config.toml
translate = 0.12
targets = ["main land cover"]
arch = "mobilenet_v2"
expansion = 4
widths = [40, 80, 160, 320]
mixing = "cutmix"
label_smoothing = 0.1
optimizer = "muon"
batch_size = 384
epochs = 23.6
lr_schedule = "cosine_restarts"
warmup_steps = 260
weight_decay = 0.09
Rows from block 5, named by matrix and row number. Each number is 128 + 24 x the weight over the matrix's rms, rounded and kept within 0 to 255. All counts start at 0.
# convs2: project pointwise conv (model.blocks.5.convs.2.weight, 160x640x1x1), inputs 240-319
convs2.39 [120 165 142 130  70 124 140 102 136 162 152 124 129 140 128 154 110 142 130 170 112  92 110 123 136 143 138  94 131 124  85 109 151 160 123 105 153 122 141 132 155 112 127 118 187 145 154 153 132 116 142 130 129 144 164 126 110 148 148 112 164 142  93 125 132 109 118 122 153 143 124 119 126 173 152 130 115 118 150 133]
convs2.40 [154 175 207 127 136 173  82 136 133 186 130 123 122 130 131  90  61 135  94 154 150 101 153 130 188 163 108 112 117 150 100 105 149 174 107 173 157 106  75 184  91 186 134 120 121 154 160 114 134 120 154 118 110 166 154 127 142 131 121 119 119 118 131 129 141 113 170  94 110  99 129  97 126 131 155 151 120 112 105 149]
convs2.41 [139 101 103 125 125 140 137 148 111 189 108  96 113 138 145 121 111 136  69 130 111  76  93 143 156 111 112 135 127 116 118 144 173 115 118 146 127 140 153 112 155 118 109 111 107 127 178 180 120 171 127  10 122 143  87 107 144 156 159 111 151 105 138  98 165 133 158 125  99 119 140 117 104 137 119 161 134 125 112 121]
convs2.42 [129  74  83 114 108 122 107 180 134 127 127 143 120 131 152 142  88 200  98 125 123 138 125 115 133 109 110 131 104 113 123 117 122 139 171 114 114  71  99 115 120  82 132 134 129 111 159 108 126 135 100 107 147 149 128  88 143 176 115 125 152 115 125 121 106 119 145 139 150 128 116 132 112 178 137 140 110 136 149  95]
convs2.43 [121 116 155 141 164 137 133 127 121 123 110 155 165 112 121 149 146 137 178 140 107  71 112 131 127 131 118 131 135 134 130 164 123 120 149 143 116 123 100 151 129 154 110 141 125 136 142 116 116 132  99  93 164 121 150 131 135 103 124 183 117 151 146 139 125  97 153 108 149  98 133 131 110 128 147 151 159 123 142 121]
convs2.44 [135 119 183 121 110 109 121 123 121 104 144 132 133 187 134 165 197 123 127 105 146  75 108 129 128 174 122 172  97 109 116 128  79 134 110 112 113 128  93  78 138 134 156 126 111 123 138 152 137 119 127 148 143 111  89 123 135 150 141 144 125 127 111 119 101  77 117 110  60 153 142 108 128 117 110 105 157 132 140 128]
convs2.45 [130 154  99 107  85 139 144 106 135 128 134 142 103 126  91  94  88  92  84 136 153 163 124 121 134 144 115 147 123 130 156  86 120 164 157 112 125 125  74 122 100 159 130 119  72  86 119 133 151  96 141 203 167 138 140 127 108 149 104 142 110 132 146 116 107 150 121 114  90 135 124 117 153 123 111 125 128 130 161 145]
convs2.46 [125 162 120 151 146  59 107 156 116  90 161 116 169 109 192 161 109 183 174 134 119 105 153 118  84 110 130 100  80 122 137 159 128 133 106 107  99 108 127  80 111 129 107  98 154 138 117 133 115 138 103 164 151 113 158 134 156 179 153  77 133 134 137 126 188  82 109 121 132 166 145 148 143 118 118 137 138  71 112 120]
convs2.47 [141  95 142 120 118 118 110 131 103 122 132 150 139 130 129 126 106 128 144 120 164 104 109 140 131 138 127 151 153 116 103 139 111 116 114 123 120 145 164 106 107 103 119 122  79  95  98  94 126 108 153 140  88 116 134 140 116 123 113 138 128 114 156 143  92 122 136 134  92  80 115 126 125 123 106 122  99 136  96  82]
convs2.48 [118 180 122 141 139  99 137 155 140 127 129 127 119 174 134 104 130 130 113 130 155 134  93 120  74 167 122 151 134 117 123 107 128 122 140 108 150 120 160  93 125 167 113 129 125 175 112 104 145 119 141 156  67 145 142 149 164 105 125 149 116 100 137 137 116 172 108 129 162 104 124 101 152 105  82 127 149 145 120 106]
convs2.49 [113 108 173 122 163 131 150 125 126 110 126 171 156 138 145 117 140 160 151 129 111 137 146 137 154 146 104 104 134 107 164 114 112  98 158 127 126 117 154 124  87 109 123 126 103 105 106 129 123 136 106  95 135 170 123  91 130 105 127 119 131 132 151 134 130 165 138 149 190 150 125 131 127 151 124 120 144 111 138 126]
convs2.50 [134 149 143 150 115  77 125 128 137 113 113 160 115 115 147 134  98 154 155 124 143  95 112 123 108 102 122 151 129 126 112 118 122  88 149 131 114 105 162 156 103 156 126 135 125 109  90 109 122 133 125 142 127 159 113 134 121 152 131 107 121  98 142 121 111 137 100 143  83 124 132 121 119 127 132 145 118 137 102 114]
convs2.51 [121 116  66 154 168 123 135  81 133 115 128 174 142 134 147 151 154 105 125 126 128 112 114 132 140 100 108 136 123 122 144 141 113 113 141 139 101 134 133  96 169 112 123 104 156 121  98 121 137 107 127 171 128 136  83 107 118 107  75 130 122  75 174 140 134 170 110 138 111 146 127 107 122 133 129 134 129 159 100 151]
convs2.52 [130 152 140 132 130 102 134 191 124 124 120  91 114 118 125 149 136 128 140 112 105  89 134 131  94 103 135 147 153 143 108 134 130 148 123 102 128 140 135 140 132 146 119 114 142 228 131  65 115  94 130 134 169 127 144 153 123 139 145 140 112 149 111 136 103 119 161 145 102 145 125 107 168 141 184 123 147 142 161 147]
convs2.53 [136 142 171 157 112 108 115  97 137 105 142  70 107 106 119 167 166 165 137 103 125 161  67 105 144 109 128 116  91 107 122 122 113 134 108 100 128 131 134 124 113 128 145 151 129 149 126  99 114 186 124 134 157 197 119 116 141  78 125 123 136 108 123 133 153 162  84 144 153 142 135 142 136 137 105 101 137 116 141 172]
convs2.54 [137 154 122 133 126 132 146 154 126 133 120  96 100 113 141 165  83  92  88 129 157  90 144 143 115 182 127 132  85 143 149 121 135 156 133 147 108 156 103 106 142 102  89 134 109 180 140  94 120 148 134 131  82 130 104 136 107 112 132 106 105 118 157 128 160 159 110 153 126 105 135 150 148 128 129 167 116 141  96 110]
convs2.55 [128 189 185 151 155 132 129  95 148 148 122 120 145 123 130 112  98 132 148 129 125 121 152 120 140 174 117 121 141 137 147 109 110 141 129 128 111 117 133 139 155 174  99 104  94 171 141  88 127 136 122  65 127 103 158 101 121 161 109 147  99 133  85 131 141 117 134 109 165 127 134 145 132 124 121 181 144 110 118 172]
convs2.56 [129 129 145 141 131 191 146 140 101 141 109 109 117 120 132 133 146 127  93 122 140  89  97 112 141 156 132 120 111 144 147 141 103 163 111  86 122 131  91 119 116 144 136 125 100 127 114 154 130 136 138  74 140 117 130 168 113 147 132 126 131  91 147 136  76 123 118 161 120 133 133 138 159 112 117  87 146  97 139 121]
convs2.57 [135 174 108 146 133 178 116 106 141 102 130 173 155 144 116  91  70 120 126 142 114 132 114 139  98 155 120 130 111 123 137 103 112 176 115 156  97 108  90 117  92 121 135 120  90 153  95 114 147 140 173  90 176 106 100 151 104 133 171 141 127 155 140 135 182 128 149 137 137 106 134 107 157 146 133 127 145 136 162 146]
convs2.58 [144 107 151 137 135 131 148 132 138 148 129 167 186 122 131 123 102 126  75 127 105 103 128 112  83  75 124 128 154 102 113 133 142 157 128 130 126 170  97 111  76 125 143 128  95 162  78 162 104 124 116 170 120 119  92 117 117 141 132  73 112 133 144 143 101  97 128 116 152 124 129 100 135 121 162 162  92 141 108 149]
convs2.59 [106 130 158 159 138 116  91 102 129 136 109  72 110 140 131 139 169 186 145 138 157 180 128 112 162 121 148 141 132  88 115 109  95 123 120 133 132  99  55 158  79 129 119 156  89 134 135 162 125 159 113  82 163 148 130 149 154 125 136 108 122 126 140 113 132  99 125 140  80 131 121 117 143 120 138 144 104 103 149 128]
convs2.60 [153 121 117 161 108 126 128 113 151  99 126  87 122 131 109 124 113 111 112 150 162 195 154 123 148 134 122 111 122 114 140  93 132 118 137 131  74 145 127 111  99 125 156 135 166 153  84 144 141  88 137 225 109  43 119 122 113 104  87 164 107  97 145 126 137 138 143 115  81 113 127 128  93 108 166 118 130 106 106 135]
convs2.61 [138 112 110 154 145 142 135 131 118 145 133 123 118 147 131 111 138 104  72 138 117  71 155 123 134 126 127  98  74 133 118 153 123 150  93 166 143 137 105 163  77 128 131 123 102  29  92 121 113 149 124 113 149 111 106 172 104 102 136 110 123 155 135 132 137 126 180 145  78 111 134 129 130 151 141 131 138 128 145 102]
convs2.62 [122 124 137  97 108 160 127 112 173 129 121 130 112  79 105 124 179 134  85 122 113  61 111 127 133 161 124 112 162 123 143 107 128 147 130 111 106 139 105 162  90 146  96 119 178 106 156 132 115 136 105  96 106 109 153 112 140 133 128 118 141 132 123 118 126 116  89 114 123 112 128 107 113 102 134 164 153 128 132 130]
convs2.63 [110 131 116 141 155 143 136 145 124 146 121 152 100 104 136 113 111 150 136 136 127 155 112 152 117 153 131 111 150 102 125 125 132 124 144 152 113 187  87 145 115 133 140 112 164  97 171 161 132 128 128  77 136 154 124 127 119 132 135  87  95 127 125 123 129 117 124 158 172 129 132 102 137 135 125 163 140 143 119 120]
convs2.64 [107 141 136 119 101 124 127 156 111 134 117 107 112  97 132 194 111 134 111 124 130 133 130 143 140 122 144 134 129 121 127 163 103 145 143 146 134 200  70 123 124 123 132 138 146  69 114 113 156 105 127 129 105 102 140 153 133 134 141 144 118 118 143 115 159 143 187 132 154 146 123 122 127 146 136 141 115 122 120 142]
convs2.65 [101 111  83 119 169 154 154 123 151 173 113 128 100 131  96  96 116 126 130 124 127 147 165 149 151 141 105 118 103 108 135 135 134 160 146 106 103 137 101 131 112 134 142 131 124 146 111 107 132 104 134 143  75  86 160  65 113 109 119 185  91 145 118 144 114 130 152  77 102 147 132 144 110 147 139 130 110 136 182 137]
convs2.66 [115 125 134  78 126 107 126  90 124 153 139 111  76 148 165 150 144  93  99 138 124 103  90 127 105 104 150 115  92 139 122 125 147 118 114 113 135 151 198 145 141 154 137 140 109 154  84 122 138 138 152 134 124 112  96 127  96 123 132 104 125 124 130 123 123 176 128 146 125 129 127 113 145 118  95  63 142 119 116 128]
convs2.67 [108 154 116 144 111 123 141 187 142 141 132 149 110 122 116 132  62 164 134 122 102 117 142 128 133  90 148 147 122 111 152 134 150 106 151  93 121 137  82 155 151 122 127 114 121 154  94 139 105 162 120 200 138 165 115 137 120  54 123 108 145 106 157 118  61 111  97 165  97 112 141  89 117 124 132 117 147 104 138 125]
convs2.68 [111 115 149 129  95 138 107 145 143 148 106 131  73 115 154 144 110 110 100 127 179 198 105 132 151 101 125 115 139 151 131 118 101 174  98 162  97 126  98 160 112 136 153 102 114  90  90 141 124 104 100 140 126  89 145 133 148 150 121 146 124 138 190 119 147 157 129 148  79 143 126 106 116  90 159 116 120 150 178 139]
convs2.69 [118  88 146 134  86 133 110 135 123 106 111 110  80 165 139  88 131 134 136 193 121 119 147 125 135 111 127 138 118 143  86 165  89 159 151 126 162 147  94 100 137 136 131 141 154 112 116 153 127 148 130 155  68 125  91 117 127 156 115  83 202 182 157 152 117  79 183 166 127 123 121 124 139 120 135  90 134 110 129  91]
convs2.70 [129 140  79 109 104 108 132 154 126 120 127  75 138 133 118 121 156 112 117  84  96 181 139 138 108 117 145 110 159 131 165 104 137  97 143 139 129 134  70 157 139 113 142 110 164 165 146  77 108 145 134  97 162 138 141 137 130 130 119 132 108  91 112 125 125 176 118 147 120 131 130 130 129 136 132 112 145 120 130  76]
convs2.71 [132 170 131 165 116 134 111 119 153 103 115 131 100 144 133 127 127 108 137 133 155  86  78 154 129 110 118 130  93 118 167 107 177 135 162 148 146 114  90 142  95 143 147 134 134 124 167 134 148 160 145  94 114 125 110 130 107 138 179 148 126 128 146 141 146 126 168  95 155 148 125 116 136 121 137  99 160 175 103 122]
convs2.72 [104  75  82 176 155 140 132 130 164 117 128  81 153 122 135  83  91 144  91 127 162 129 100 128 112 171 136 108 137 153 132 115 133  97 113 130 120  59 142 113 155 155  70 128 174 167 128 120 123 161 124 166 113 123 113 126 140 100 116 151 135 125 113 127 137 141 128 137 156  86 131 151 133 145 122 131 117 134 156 131]
convs2.73 [133 141  90 141 116 154 135 136 143 136 136  97 142 122 166 147 100 125 124 110  85 112 164 120 135 122 144 138 150 167 150 134 100 113 122 124 130 109 198 140 124 123 131 113  96 161 113 145 120 156 129 200 131  95  99 132 115 111 127  99 118 133 143 140 112 126 127 135 146 110 138 108 114 114  94  81 117 128  90 138]
convs2.74 [127 112  98 105  76 137 131 117 142  99 144 112 151 106 150 118 128 154 143 149 110 158 164 117 181 130 107 162 131 133 138 124 131  75 168 150 115 111 139 146 116 107 104 133 164 147 155 158 146 168 138 120 125  80 141 116 138 111 119 120 136 144 126 117  84 155 126 106  86 120 109 133 102 135 159 135 144 132 129 102]
convs2.75 [144 177 103 157 115 177 139 114 120 129 131 149  92 135 116 131  72 156 133 112 158  80 122 113 166 116 109 161 155 145 140 108 149 142 115 121 123 180 135 153 136 145 119 163  63 155  81 121 165 134 117 120 113 112 116 120  79 147 113  83 140 112 147 130 104 119 187 134 195 115 121 120 111 147 164 105 141 113 155 112]
convs2.76 [107 138 143  51 126 122 120 103 171 129 134  85 116 117  97 130 114 125 129 147 120 165 117 124 131 184 131 104 158 142 131 161 134 107 103 118 109 112  95 136 157 178 120 149 135 118 146 121 127 155 118 223 107 103 149 131 160 126 117 160 137 145  71 116 107 120 185 131  96 180 144 109 114 137 143 151 143 133 122  89]
convs2.77 [121 141  68 119  85 168 119 131  95 144 140 109 129 123 163  84  62 153 108 122 146  82  78 155 139 127 144 147 111 109 121 119 157 140 150  92 108 129 118  89 109 133 147 146  93 135 119 119 142  73 147 125 151 105 123 150  98  99 146 163 114 144 139 134 146 184 137 116 110 129 138 129 159 123 114 125  84 119 118 118]
convs2.78 [120 138 140 130 153 121 106 146 138 147 131  86  51 111 118 106  90 121 151 134 145 144 139 115 115  62 132 125 127 135 122 123 144 139 124 167 137 137 106 125  98 133 140 128 139 151 119 113 156 149 140 131 146 116 141 119 121 149 116 113 136 103 120 133 132 133 160  90 155 162 133 153 112 135 114 129 151 146 152 103]