config = dict(
    model='image classifier',
    dataset='Sentinel-2 satellite tiles (TerraMesh)',
    train_examples=145000,
    image_size=32,
    crop_scale_min=1,
    horizontal_flip=True,
    translate=0.12,
    targets=['main land cover'],
    num_classes=9,
    arch='mobilenet_v2',
    norm='batchnorm',
    hidden_act='relu6',
    depths=[2, 2, 6, 2],
    kernel_size=3,
    stem='single',
    expansion=4,
    widths=[40, 80, 160, 320],
    mixing='cutmix',
    label_smoothing=0.1,
    loss='cross_entropy',
    init='small_normal',
    residual_init='zero_last',
    optimizer='muon',
    muon_scale='match_rms_adamw',
    learning_rate=0.005,
    momentum=0.95,
    nesterov=False,
    orthogonalizer='newton_schulz_5',
    adamw_lr_other_params=0.0012,
    max_steps=8900,
    batch_size=384,
    epochs=23.6,
    lr_schedule='cosine_restarts',
    final_lr_fraction=0.01,
    warmup_steps=260,
    weight_decay=0.09,
    adamw_weight_decay_other_params=0,
)
Rows from block 2, named by matrix and row number. Each number is 128 + 32 x the weight over its row's rms, rounded and kept within 0 to 255. All counts start at 0. After the name is the row's rms in percent of the matrix's.
# convs0: expand pointwise conv (model.blocks.2.convs.0.weight, 160x40x1x1), inputs 0-39
convs0.50 117 [ 87 101 150  94 208 163 122 177 129 141  81 102 107  88 171 118 148 128 166 125 121 113 126 163 143 185 120 168 104 100 125  73  99  62 120 148 132 112 104 145]
convs0.51 116 [111 130  95 128  85 185 107  78 105 117  79 113 183  70 150  93 185 126 123 135 131  95 182 165  85  91 144 121 112  92 141 129 125 161 142 104 101 148  79 101]
convs0.52 078 [124 131 124 134 169 119 109 136 203 137  97 223  96 167  99 120 132 150 107 103 112 118 118 116 203 153 165 131 147 127 108 115  90 120 133 128 166 100  60 151]
convs0.53 105 [122  97 118 166 155 201 174 177 192 123  71 172 138  98 115  76 128 140 123  99 152 116 171  92 108 122 119 113 133 136 137 133 119 159  94  83 129 183 110 162]
convs0.54 102 [162  39 123  86  94 146 101 183  82 115 177  90 130 130 122  69 123 128 132  75 105 148 156 104 132 166 126  74 168 102 116 105 148 107 114 138 153 106 107 139]
convs0.55 111 [103  88 153 131  75 197 101 146 184 192 138 137 150 116 120 138  87  70 128 114 130 137 120 104 133 129 153 145 117 129 103 137  60  85 141 115  66  84 120 155]
convs0.56 109 [138  94  87 104 104  83 195 135 118  84 167  92 111 178  68 119 146 125 124 129 106 108 118  52 170 151 117 150 141 118 119 146 145 205  99 101 104 123 120 123]
convs0.57 103 [175 136 190 118 111 134  95  82  84 132 110 100 104 131 194 171 102 179 141 159  94  82  97 137 165  54 121 125 153 101  99 169 130 142 120  99 110 124 128 106]
convs0.58 106 [141  58 154 152 114 102 206 119 133 138 143  97 172 130 116  76 150 132  79  99 129 158 112 118 100  82 106 172  90 139 125 145 147 149 125 162 129  49 103 150]
convs0.59 071 [169 119 153 110 145  73 141 123 164 115 154 130 147  36 133  96 130 137 132 199 138 104  65 154 131 122 130 144 117 107 173 125 146  98 121  91 125 114 186  72]
convs0.60 100 [115 142  96 157 179 129 202 124 114 128 133 108 100 106 108 173  77 129 178 153 126 138 142 101 183 107 140 141 184 166 112 154  71 150 162 130  64 119 163 126]
convs0.61 093 [148 150 135  83 136 116 226 102 193 120  85 149 127 114 154 131 134 109  91 146  99 159 119  79 151 142 179 115 158 153 112 166 137  98  65 105 131 146 118  96]
convs0.62 096 [113 139 193 125 118  90 137 176  65 159 117 150  84 103 154 161 143 148 196 160  98 134 125 149 145 128 145 144 204 163 105 109 154 158 120  83 168 108 125 104]
convs0.63 084 [135 151 125 172  93  64 146 117 129 184 187 135 113 132  73 135 144 139 113 134 174 152  81 139 152 127  92 110 173 165 165 171 176 160 128 153  91 131 153  81]
convs0.64 091 [144 118  73 110  93 147 128 122 158 120 150 118  60  89  88 122 115  91 116 118 105  68 103 139 137 161 180 126  98 100  51 137 119 146 178 185 124 147 155 156]
convs0.65 113 [154 118 128 153 141 163 134 127  96   5 131 154 126 111 109 106 159 112 101  99 121 114 117 138 132 171 148 182 116 175 183 184 102 123  84 106 126 129 138 120]
convs0.66 122 [ 89  83 176 105 122 158 155  95 104 144 110 125 136 150  96 121  85  80 129 127 122 130 121 122 151 133 106  66 114 134 216 114 141  80 132 112  99 171  71 184]
convs0.67 084 [ 61 151 168 128  95 145 106 104 125 119 136 119  82 165 144 161 127  69 191 134 138 115 142  94 138 183 113 117 158 142 170  99 104 108 109 106 164 193  93 172]
convs0.68 116 [106  82  88  82 115 147 160 148  50 156 122 106 136 163 137 116 124 102  48 136 106 146 159 127  86 151  67 139 142 131 106 154 106 162 104  86 119 143 173 160]
convs0.69 114 [135 139 120 159 108 144  92 101 135 135  31 133 185 143 105 163 125 167 152 116 115 101 100 137 110 119 107  91 131 112 104 146 162 138  58  66  91 130 152 182]
convs0.70 102 [127 146  99 145 162 135 153 119  65 166 117 154 109 112 145 117 155  88 118  52 171 105 128  33 111 158 106 151 126 154 118  72 124 104 135 118  98  86 104 104]
convs0.71 072 [163 150  85 178 124 140 140 104 150 109 125 138 108  55 123 162 117 107 171 100 172 140 138 173 164  65 111 129 180 123  83 122 133 104 143 157  78  75 157 103]
convs0.72 084 [  9  97  51 134 139 155 140 112 123 108  91  70 125 143 120 133  72 129 116 103 165 122  90  98 126 143 115 139 103 112 170 110 100 121 155 143 124 111 118 134]
convs0.73 113 [117  74 110 143 156 161 186 130 119 129 132 121 142 156  71  82 160 159 103 109 112 106 109  67 137 127 163 116 160  89 149 126 168 188  93 146  83  95  80 164]
convs0.74 113 [138  80 110 120 152 168 108 226 111 100  95 123  93 140  99 139 144 137 125  80 139  77 144 130 174 170 126 178  94 120 114 189 152 146 116  86  99 127 131 157]
convs0.75 083 [141  88  99 114 153 159 120  87 149 147 148 110  88 116  53  92 130 167 133 157 141 107  95  87 161 156 171 141 127 117 117 145 107 112 161 205 124 155 188 177]
convs0.76 118 [194 146 113 150 173 112 105 120 147 147 165  82 113 104 135 145 130 128 142  87 157 148  52 110 160 164  93 139  72 133 154 129 133 132 120 100 132  95  44 167]
convs0.77 083 [150  89 127  99 132 107 108 135  80  96 143 163 195 178  79 137 147 170 145  82 114 133 185 134 161 114 154 136 174  94  69 160 157 107 148 124 108 117 181 135]
convs0.78 085 [106 112 115 101 117 161 122 115 162 185  48 175 145  85 130 118 123 130  78  99 186 163 152 115 112 146 144 119 103 149 111 134 133 121 132 115  39 155  83 106]
convs0.79 117 [111 106  80 189 117 208 133 150  97 149 102 115 129  70 142 108 136  98  84 104 207 124 132 176 161 143 116 139 104 133 143 125 131 161 127  68 119 142 169 130]
convs0.80 069 [121 122 164 137 102 137 160  39  94 144 166 113 178  71 161 138 165 157  92 106 126 124 166 135 116 126 193  93 101 131 180 112 138 149 152 150 134 132 155 180]
convs0.81 108 [ 79 165 165 133  94 167 137 180 162 114 161 153 203 105  90 126 126  96  92  86 192 157 132 100  86 119 124  98 185 103 128 120  95 138 139 110 133 132  92 119]
convs0.82 089 [109 130 142  88 194 103 133 135 154 136 172 136 142 109  67 115 152 133 179 197  91 154  99 154 123 148 135 122 128 128  94  94 147 140 104 186 146 129 147  43]
convs0.83 086 [109  95 142 168 124 122 138 125 113 121  84 119 194 158 130 113  97 179 135 125  75 131 108 157 108 190  31 152  85 132 142 108 120 137 146 124 145 145  70  98]
convs0.84 097 [ 93 125 102 149  44 140 112  98 120 155 100 127 142 167 104 108  97 166 173 171 132 153  72 147 112 183 132 133 117 112 184 154  97 155 164 124 162 111  90 177]
convs0.85 114 [128 148 146  76 202 217 127 109 148 135  78 144 124  94 201 124  96 131 146 158 163 128 125 141 112 135 166 136 113 125  92 123  96  64 145 165 120 131 116 138]
convs0.86 087 [ 74 103 128 126 139  85 146 103  79 129  93 151  94 146 140  94 148 170  89 146 115 210 157 136 115  48 160  86 181 130 150 136 130 157 157 151 133 113 136 104]
convs0.87 072 [170 125 118 109 163 187 120 135 142 132 212 149 176 170 146  96 140 172 161 192 167 170 135  81 139 114 117 155 147 167 146 103 151 155 112 169 124 122 148 143]
convs0.88 131 [108  82 105  68 157 157 139 142  81 109  82 114 179 147 114 134 131 145 100 111 145  90 193 180 132 167 107 157  95 117  79  65 103  91 126 128 110 122 140  93]
convs0.89 101 [153  72 139 106 132 154  80 111 125  55 144  89 132  90 154  98  93 130 148 121  88  97 119 191  64 116 123 143 163 136 144  92  79 171 143 101 154 110 165 123]
convs0.90 093 [147 156 176 104 112 140 132 129 127 124 136 130 164 140 198 153 140 149 147  82 201 147  58 134 120 109 232 109 143 131 132 128 132 134  85  95 145 109 142 136]
convs0.91 113 [ 93 153  86 159 139 132  84 115 150  96 106  97 161 137 144 123  88 120 148  58 138 172 131 117  84 164  80 121 114 104 146 137 214 141 162  73 134  84 124 117]
convs0.92 112 [169 105 168 142 122 153 171 110 179 162 136 128 148  97 116 145  71 102 152 183 107 117  87 131  63 183 140 128 142 111 173 144  77 127 133  83 126  86  90 102]
convs0.93 084 [120 138 177 123  74 128 156  84 140 172 163 115 126  86 205 146 151 159 147 128 172  80 143 129 106 145 136 110 138 107 130 123 140 182  44 126  96 115 108 165]
convs0.94 120 [102  90 114  85 174 152 148 117  52 152 110 124 183  75 130 105 130  89 132 115 214 127 139 119 108 154 113 121 106 159 129 122  96 167 113 130 107 127 179  80]
convs0.95 091 [121  95 147 135 111 112  96 162 126 127  76 139  74 142  93 176 185  67  87 118 125 163  94 107 163 198 170 168 154  91 167 134 120 128 172 117 121 117 130 117]
convs0.96 110 [138 123 143 162  90 118 148 132 120  76 120 125  52 170 142 111  81 141 161  97 103 135 135  88 147 178 152 173 116 144 173 142  57 128 139  92  98  91  91 169]
convs0.97 097 [125 165 145 126  75 164 144 140  44  55  88 135 111 171  97 125 104 138  97 147 137 166 152 108 126 105 216 116 150 122  98 141 145 132 175 134 106 135 139 124]
convs0.98 111 [147 119 140 148 141 127 177 134 151 160 119  86 107 142 108  90 165 169  58  98 104 172 122 119 105 108  64 140 109  99  74 114 139 168 124 138 142  36 139 133]
convs0.99 114 [111 123  99  90 136 109 131 130 123  79 137 149 120  88 149 119 167 113 125 138 107 151 153 114 106  86 109 157  69 121  88 150  98 202 154  74  64  57 114  96]
convs0.100 092 [ 80  95 183 148 181 153  78 145 113 141 134 178  82 152 192  95 122  83 128 118 117  93 109  96 123 109  99 180 121  85 117 119 139  99 182  97 150 138 114 152]
convs0.101 083 [108 176 173 146 126  86 137 120 116 151  96 168 125 121 119 163 168 147 140 125 121  97 165 134  92 123 131 126 181 240  88 100 162 123 110  81 106  99 111 107]
convs0.102 095 [210  79 119 113 101 167  91 149  73  71 133  93  91 148 161 103 136  98 120 127 112 134 116  97 156  94 110  79 127  93 132 164 115 112 155  67 105 121 120 164]
convs0.103 081 [156 101 103 177 216 139 141 126 166 150 123 112 143  87 121 124 173 174 181 163 156 148 133 109 132 180 118  87 110  80 117 145  73 133  97 162  97 140 104 134]
convs0.104 092 [132  99 144 162 109 139  78  98  77 138 145  88  90  90 175 167 135 196  83 140 161 129 124 156 204 127 100 130 153 139 153 122 101 175 127 133  98 123  93  86]
convs0.105 101 [101 137 127 217 175  83 195 106 147 132  91  90 129 160 134 138  87 174 121 117 119 145 177 133 125 139 122 120 147 201  90 145 131 122 146 118  75 110 102 137]
convs0.106 090 [135 155  81 165  81  86  40 137 150 121  68 163 112 116 182 135 103 114  99 100 125 123  99  91 133 147 130 125  75 107 135  96 152 102 163 137 125  88 176 117]
convs0.107 107 [122 168 138  75 164 255 129  81 157 122 147 153  83 116 135 142  94 143 125 117 153 141 116 148 122  66 112 152 130 142  74 114 125 126 131 132 135 130 140 146]
convs0.108 112 [ 81 108 129 119 187 116  97 139 146 106 148 107 121 150 141 114  98 123 143 149 137 115  71  36 107 133 113 188 108  50 117 145 122 176 136 102 161 122 119 171]
convs0.109 106 [ 82 153 159 144 142 165 140 134 132 122 112  62 117  85 163 153 103 110 127 145 117 172 150 201  95 191 126 117  86 148 102  83  62  82 130 112 116 106 118 113]
convs0.110 110 [101 154 146  92  87  61 164  63  92 128 135  88 167 194 157 136 122  98 145 174 121 139  98 128  61  91 133 120 134 106 143 132 153  82 156 138 108 101 119 104]
convs0.111 095 [126 114 174 175  98  98  97 117 202 122 147 154 113 112 124 114 115 132 188 167 124 161  75 134 160 106 125  73 113 114 163 138 105 172 177  62 133  92 115 123]
convs0.112 081 [ 90 109 149 117  95 122 148 121 226 118 132 114 132 108 125 122 127  80 175  99 119 142 176 183 151 140  90 158 153 147  86 178 142 116 146 114  78 133 182  98]
convs0.113 101 [138 195  99 152 142 128  87 118 101  92  99 146 108 125 183  99 178 130 119  64 160 152 121 143  68 122 106 144 115 147 106 152 171 118 109 187 170  96 151  84]
convs0.114 109 [134  42 115  95 121 159 136 146 134 128 104  76 167  98 144  89 126 103 134 157 122  98 111 183 130  55 111 102 142 112  88 141  99 169 119 144 179 160 146  80]
convs0.115 099 [ 73 116 100 147 103  95 149  86  87 202 102  72  89 164 176 156 117 179 181 141 151 100 113 150 169 118 121  98 100 145 117 139 128 145 138 130 111 113 123 184]
convs0.116 098 [ 87 114 162 114  86 106 153 106 106 182 139 134  77 173  62 119 104 121 128 129 164 101 130 112 140 183  87 147 152 135 147  97  67 134 132  84 155 173 112 182]
convs0.117 116 [ 35  57 154 133 113 121 129 144  92 139 155 139 163 191 178 127 135 122  93 112  87 127 107 135 110  83 139 117 146 129 108 156 101 131 172  58 140 124 142 112]
convs0.118 092 [ 77 141 179  86  97 117 149 145 156 154 140 162 142 169 124 121 124 100  89 174 188 123 150 130 123 129 115 120 134 103 143 166  59 137  99  64 148 189 174 137]
convs0.119 108 [ 84 126 168 102 117 137 118  79 127 136 154 128 161 123 169 138  95 131 185 130  81 165 178 108  41 160 169  94 102 121 132  80 112 131  94 170 130 102 139  92]
convs0.120 096 [141 100 125 120 121 129 106 100 105 207 112  85 139 123 156 202 138  81 146 149 183 129 175  59 163 123 125 123  86 120 104 130 168 140 109 162 105 103  95  95]
convs0.121 101 [138 138 164 148  97 129 144  82 216 133 122 137 124  83 159 124 116 133 162 188 136 136 112 111  62 140  90  83 107 143 160  86  83  91 139 180 147 104 104 128]
convs0.122 085 [124 144 122 162 168 166 102 129 111 104 119 165 120 113 113 137 113 170 150 189 168 124 101  99 189 120  45  78 163 100 114 145 135 114 149  52 128 154 151 128]